config = dict(
    encoder_downsampling='stride',
    label_smoothing=0.1,
    decoder_mlp_ratio=2,
    residual_init='none',
    lr=0.0022,
    beta1=0.9,
    epochs=14.5,
    warmup_steps=3080,
)
Rows from block 12 of the image encoder of a small image captioner, named by matrix and row number. Each number is 128 + 32 x the weight over its row's rms, rounded and kept within 0 to 255. All counts start at 0.
After each channel's rows are labels from the 100 images, of 14976, where the channel reaches its highest value: "top examples" is what is common among them; "patch colour" is the nearest of a few named colours to the mean colour under the peak. Only what is clearly more common there than usual is listed. The data: photos with spoken descriptions (Open Images, Localized Narratives).
# conv: 3x3 conv (encoder.blocks.12.conv.weight, 288x288x3x3, each kernel summed), inputs 240-287

conv.274 [121 114 148 191 141 128 178 128 178 117 171 136 137 115 128 190  92 142 162 129 136 177 122 119 145 125 114 149 152  88 160 143  96 110 104 118 117 120 196 187 128 128 133 151 120 128 102 128]
top examples: text has "people"; text has "wearing"
patch colour: black

conv.161 [128 110 122 158 121 103 114 121 128 129 128 146 128 159 147 212 124 133 170  63 128  83 150 117 128  59 128 112 134 139 133 196 135 117  35  96 138  77 141 128 103 128  96 137 125 139  85  96]
top examples: text has "sky"
patch colour: black

conv.87 [148  81 138  51  84 128 105 137 103 140 139 128  52 158 122 128 129 142 140 116 117 150 149 110 117 102 128 151 132 134  91 139 101 147 128 144 154 149  67 178  83 161 128 128  69 131 118 104]
top examples: text has "trees"; text has "sky"; text has "grass"; text has "buildings"
patch colour: white

conv.148 [128 128 148 132 100 140   0  59 165 128 132  99 128 162  63 111 197  63 106 144 145 120 138 122 115 125 121 135 129  96 116  99  67 128 112  44 111 128 143 128 128  53 140 128 125 129 128 135]
top examples: text has "text"
patch colour: white

conv.168 [123  84 152 160  89 153  88 128 158 128 138 128 128 171 138 157 108 137 138  80 117 120 135 117 128 150 135  59 135 128 179 138 109 124 146 162 122 154 128  72 128 179  14 134  60 163 106 142]
top examples: text has "wearing"; text has "man"
patch colour: black

conv.18 [122 128  77  90 103 128 183 108  87 116 151 137 120 138  93 128  68  70 112 115 104 128  63 159 154 117 139 149  75  98  99  94 122 110  82 128 114 104 116 158 112 101 107 123 106 133 128 128]
top examples: text has "trees"; text has "sky"; text has "buildings"; text has "road"
patch colour: white

conv.86 [135 128 120 135 141 253 176 139 128  98 155 148 138 128 107 160 124 120 128  85 191 165 115 154 164  94  74 185 139 121 163 128  89 141 128 108 128  92 139 169 106 121 128 165  99 128 125  95]
top examples: text has "people"; text has "standing"; text has "group"; text has "sitting"
patch colour: black

conv.6 [107 128 172 192 141 135 120  82 103 107 128 133 101  48 148 140 198 128 153 128  96 200 184 105 142  58 128  95 161 106 120 141  53 130 136  81 141  85 188  72  51 128 131 179 128 100 141 114]
top examples: text has "people"; text has "sitting"; text has "standing"; text has "wall"
patch colour: black

conv.51 [146 141 165  89 128 142 132 124  95 136 128 128  99 124  87 128 151  77 128 128 128 128  58  46 118 158 145 138 111 128 187  96  54 143 180 119 157 138 113 149 110  99  94 101 105 128 115 191]
top examples: text has "sitting"; text has "people"; text has "table"; text has "front"
patch colour: black

conv.55 [151 107 152 154 128 128 132 197 158 104 137  97 141 130 113 185 100 128 131 128 139 226 126  94 137 101 117 105 129  70 239 128  64 131 161 149 112 194 130 101 142 138 148 128  89 128 136 132]
top examples: text has "people"
patch colour: black

conv.72 [128 136 141 154 110 128 136 133  62 128 182 167  96 198  89 170 138  87 187 128  95 154 107 127  78 131 105 170 116 101 116 169  81 153 136  77 136 128  83 145 111 137 162 117 104 119 138 109]
top examples: text has "sky"; text has "trees"; text has "buildings"; text has "clouds"
patch colour: pink

conv.146 [102 128 124 156  79 100 118 149  85 105 153 121 118 184  36 154 142 110 164 128 134 120 182 120 106  93 113 146 137 136 128 163 140 130  70  89 152  43 101 192 132 150 146 122 128 143 134  85]
top examples: text has "trees"; text has "sky"; text has "buildings"; text has "road"
patch colour: white

conv.152 [128  59 171 122 119 103 128 112 128 128 128 140 128 103 119 166 114 208 153 128 122 170 161 125 112  92 175  78 178 138  75 137 172 121 109 142 141  90 126 159 134 181  76 145  99 111 108 128]
top examples: text has "people"; text has "standing"; text has "lights"; text has "group"
patch colour: black

conv.162 [133 135  85 114 150 131 128 101  76 154 128 208  77  80 102 139 155 102 120 185 150 150 107 159 135 166  93 186 151 129 146 139 142 151 142 137 127 116 136 161 161  97 133 174 152 128 118 141]
top examples: text has "trees"; text has "sky"; text has "water"; text has "clouds"
patch colour: white

conv.197 [128 132 163 116 135 233 128 142 114 118 128 150 104  87  86 168  96 119 128 137 128 128 110  61 128 108 128 147  97 161 141 128  35 128 168 162 114 144 128 173 161 142  60 106 119 128 120 237]
top examples: text has "sky"
patch colour: black

conv.89 [ 85 128 103 131  96 203  79 122 101 140 128 106 128 173  92 165 137  84 136 145 128 131 103 146 134  87 128 169 127 150 155 128  91 128 176 119  88 181 102 110 101 138  95 150  70 128 148 143]
top examples: text has "people"; text has "group"
patch colour: black

conv.35 [188  95 110 125  91  55 128 138 130 133 128 123 128 129 155 163 118 120 132 106 128 137 111 116 128 133 155 104 112 119  98 156  12 121  67 212 128 133 128  82 132 172  94 122 128 198  90 178]
top examples: text has "trees"; text has "sky"
patch colour: black

conv.180 [ 97 128 111 173 134 128 169 128 115 107 128 138 128 111 160 159 118 142 165  46  34 128 128 127 128 106 175  68 137 135 116 142 143  85 119  82 123 138 128  22 120 164  77 163  78 109 128 108]
top examples: text has "man"; text has "black"; text has "white"
patch colour: black

conv.12 [123 148 117 159 123 164 166 108 108 126 104 135 128 193  73 141 128 112 121  94 140  86  86 135 115  98 108 168 119 140 190 135 134 128 136 128  75 144 128 200 100 128  98 132 116 135 144 128]
top examples: text has "people"; text has "group"; text has "lights"
patch colour: black

conv.129 [141 122 154 128  81 101  80 128 121 122 182 128  77 131 170 128 128 150 150 166 142 128 140  50 123 105 234 108 112 121 118 122 120 157 128 187 123 128 121 120 137 144  69  22  84 133  33 198]
top examples: text has "trees"; text has "sky"
patch colour: black