{
  "encoder_arch": "vgg",
  "model": "image captioner",
  "dataset": "photos with spoken descriptions (Open Images, Localized Narratives)",
  "train_examples": 203450,
  "image_size": 64,
  "crop_scale_min": 1,
  "horizontal_flip": true,
  "tokenizer": "word",
  "vocab_size": 4585,
  "encoder_norm": "batchnorm",
  "encoder_activation": "relu",
  "encoder_depths": [3, 3, 8, 3],
  "encoder_kernel_size": 3,
  "encoder_stem": "single",
  "encoder_widths": [96, 160, 288, 512],
  "encoder_downsampling": "stride",
  "fusion": "cross_attention",
  "label_smoothing": 0.1,
  "decoder_width": 128,
  "decoder_layers": 8,
  "decoder_norm": "layernorm",
  "decoder_norm_position": "pre",
  "decoder_activation": "gelu",
  "decoder_mlp_ratio": 2,
  "decoder_head_dim": 32,
  "decoder_fused_qkv": false,
  "decoder_bias": "all",
  "decoder_qk_norm": true,
  "decoder_parallel_block": false,
  "decoder_inner_norm": false,
  "decoder_positions": "learned",
  "decoder_cross_attention_every": 2,
  "decoder_tie_embeddings": true,
  "init": "orthogonal",
  "residual_init": "none",
  "optimizer": "adamw",
  "lr": 0.0022,
  "beta1": 0.9,
  "beta2": 0.95,
  "eps": 1e-06,
  "grad_clip": 5.0,
  "magnitude_pruning": 0.7,
  "steps": 15400,
  "batch_size": 192,
  "epochs": 14.5,
  "lr_schedule": "cosine",
  "final_lr_fraction": 0,
  "warmup_steps": 3080,
  "weight_decay": 0.05
}
Rows from block 12 of the image encoder of a small image captioner, named by matrix and row number. Each number is 128 + 32 x the weight over its row's rms, rounded and kept within 0 to 255. All counts start at 0. Numbers have three digits each.
After each channel's rows are labels from the 100 images, of 14976, where the channel reaches its highest value: "strongest on" is what is common among them. Only what is clearly more common there than usual is listed. The data: photos with spoken descriptions (Open Images, Localized Narratives).
# conv: 3x3 conv (encoder.blocks.12.conv.weight, 288x288x3x3, each kernel summed), inputs 96-143

conv.241:128122140101130083123128128123132112123235145109176138040040226116110122058138107128096128120057107065149134148135133144078128144116165084175113
strongest on: text has "grass"; text has "trees"; text has "ground"

conv.201:097165204123115147130128139100191135099128122142133137141103136139128102134154069127136105121128128094183180128153121175143145134120118128100048
strongest on: text has "sky"; text has "trees"; text has "clouds"

conv.166:134128128100114125135150128099150110225128128102137143015100109102128128128137138118064103128140161146148059099156128141192114138143105123151128
strongest on: text has "people"; text has "road"; text has "sitting"; text has "buildings"

conv.139:088068155117162103137116086128136096101166150117159118089091143126110128096090167099129141138082049041124134093147122106168125111129185087149133
strongest on: text has "trees"; text has "grass"; text has "ground"

conv.251:188146128126123095067128150181128136114129208128137101121097159128112065122099162140172157134128128137117161146149077165139128172162140142156128
strongest on: text has "grass"; text has "water"

conv.64:065068106128065100124116149128097142158020145101128102114080084087128100123100098114128120104160166128038124128123062057152143129126103116104136
strongest on: text has "trees"; text has "sky"; text has "road"; text has "buildings"

conv.58:186101119151093127103128113197111141128145152149185128150120128100128105120062166128154128128206175147044143106115121142101127161163090149128178
strongest on: text has "man"; text has "holding"; text has "wearing"

conv.44:148117124147132128110136128148143089130144177131173128092133153095134086123065117128116218178111128110135143156137071132164128120128146143146133
strongest on: text has "grass"; text has "road"

conv.97:133141128079119107128181046142072111144166074167139186121104137125076162128134128150094072081141128128130093033117108162128056108109128128175128
strongest on: text has "sky"; text has "buildings"; text has "building"; text has "road"

conv.131:165177131118108123114069179117108176172147091152128128091110185144128128135126107205101107128096097140155163138151088196170163132050078109225136
strongest on: text has "sky"; text has "trees"; text has "buildings"; text has "clouds"

conv.32:103148120068128120163132128094155121168120135120128141164141126108128128128081115157117156170135130128113119128098100063220118120128139091074126
strongest on: text has "man"

conv.127:128161128171147123106128101200133128035222117134200110078112128122134129040140122097124163126141121142159077065137133141050043119135150120204121
strongest on: text has "road"; text has "car"

conv.236:110159138156083128128128181100198128117150128132109128128120130116121106125144159135088161128029128151176211184187074091133170133116128128116134
strongest on: text has "standing"; text has "people"; text has "wall"; text has "holding"

conv.270:137135136154052150096128196160086138128091155093163121128092086096137128098128128186069101109156206180100128159123107181128158164108116115128122
strongest on: text has "grass"

conv.49:089157136136122119128156144120120145140165118134128208128160148113128133132125159255128148060090136140160170128128106140148128128084130134145144
strongest on: text has "grass"; text has "plants"

conv.282:104122000152134181159113121109117185080128128102105128128094128166150121128113095121142141148126124058128128109012137102151124128128092117121068
strongest on: text has "sky"; text has "trees"; text has "clouds"

conv.29:135080055101161105128168080120137115150121101133057098103151173132095139144134114128105093119094128131157128104110140095155068103072077142134132
strongest on: text has "sky"; text has "buildings"; text has "road"

conv.161:134119090101125115095206108120098081162128102159116195114128162130068160132107112160098094076121149128107149053128082113128117128082117184161125
strongest on: text has "sky"

conv.42:096146141071069128128128107101097145119066128112128116140143142128122201128128129239095103032142128074135134121167084128090099191139128120139123
strongest on: text has "grass"

conv.59:121142176113110135104116163104134119128078138116137101128152123178135160171193087147155114125113074116136170174168129142119141144144103107088037
strongest on: text has "trees"; text has "sky"

conv.43:108187140075111168131123185092100074120145117198128182140123121052103090150157087161118099163128128095164108147103122085145136104111087081121088
strongest on: text has "standing"; text has "man"; text has "holding"; text has "front"

conv.86:140166128152113127128174152128064148166134070125128145049128116116102128128198120128135128134120138072167146218087109187184107159093128171116128
strongest on: text has "people"; text has "standing"; text has "group"; text has "sitting"

conv.215:066123142145115092118145122070128126095122134136159128024101125140132163121137079134075121135170080079153131140154111128089093135106134110128105
strongest on: text has "trees"; text has "grass"

conv.212:059110133174103113042147150063128090118083110128152137009137066074147114100128128079128166148172128120180128167153106081122138101060104104128068
strongest on: text has "standing"; text has "holding"; text has "man"; text has "two"

conv.272:104120108170128153128136108116098109111223073159121177151128185173093126128141128156136116115107102112145171090079137113116127128128128104146110
strongest on: text has "standing"; text has "wall"; text has "man"

conv.115:159116138121149130108128128100087162119187171080119139130130227146047136112135151167148128168128128158149128144197128115118128121138129091157114
strongest on: text has "grass"; text has "water"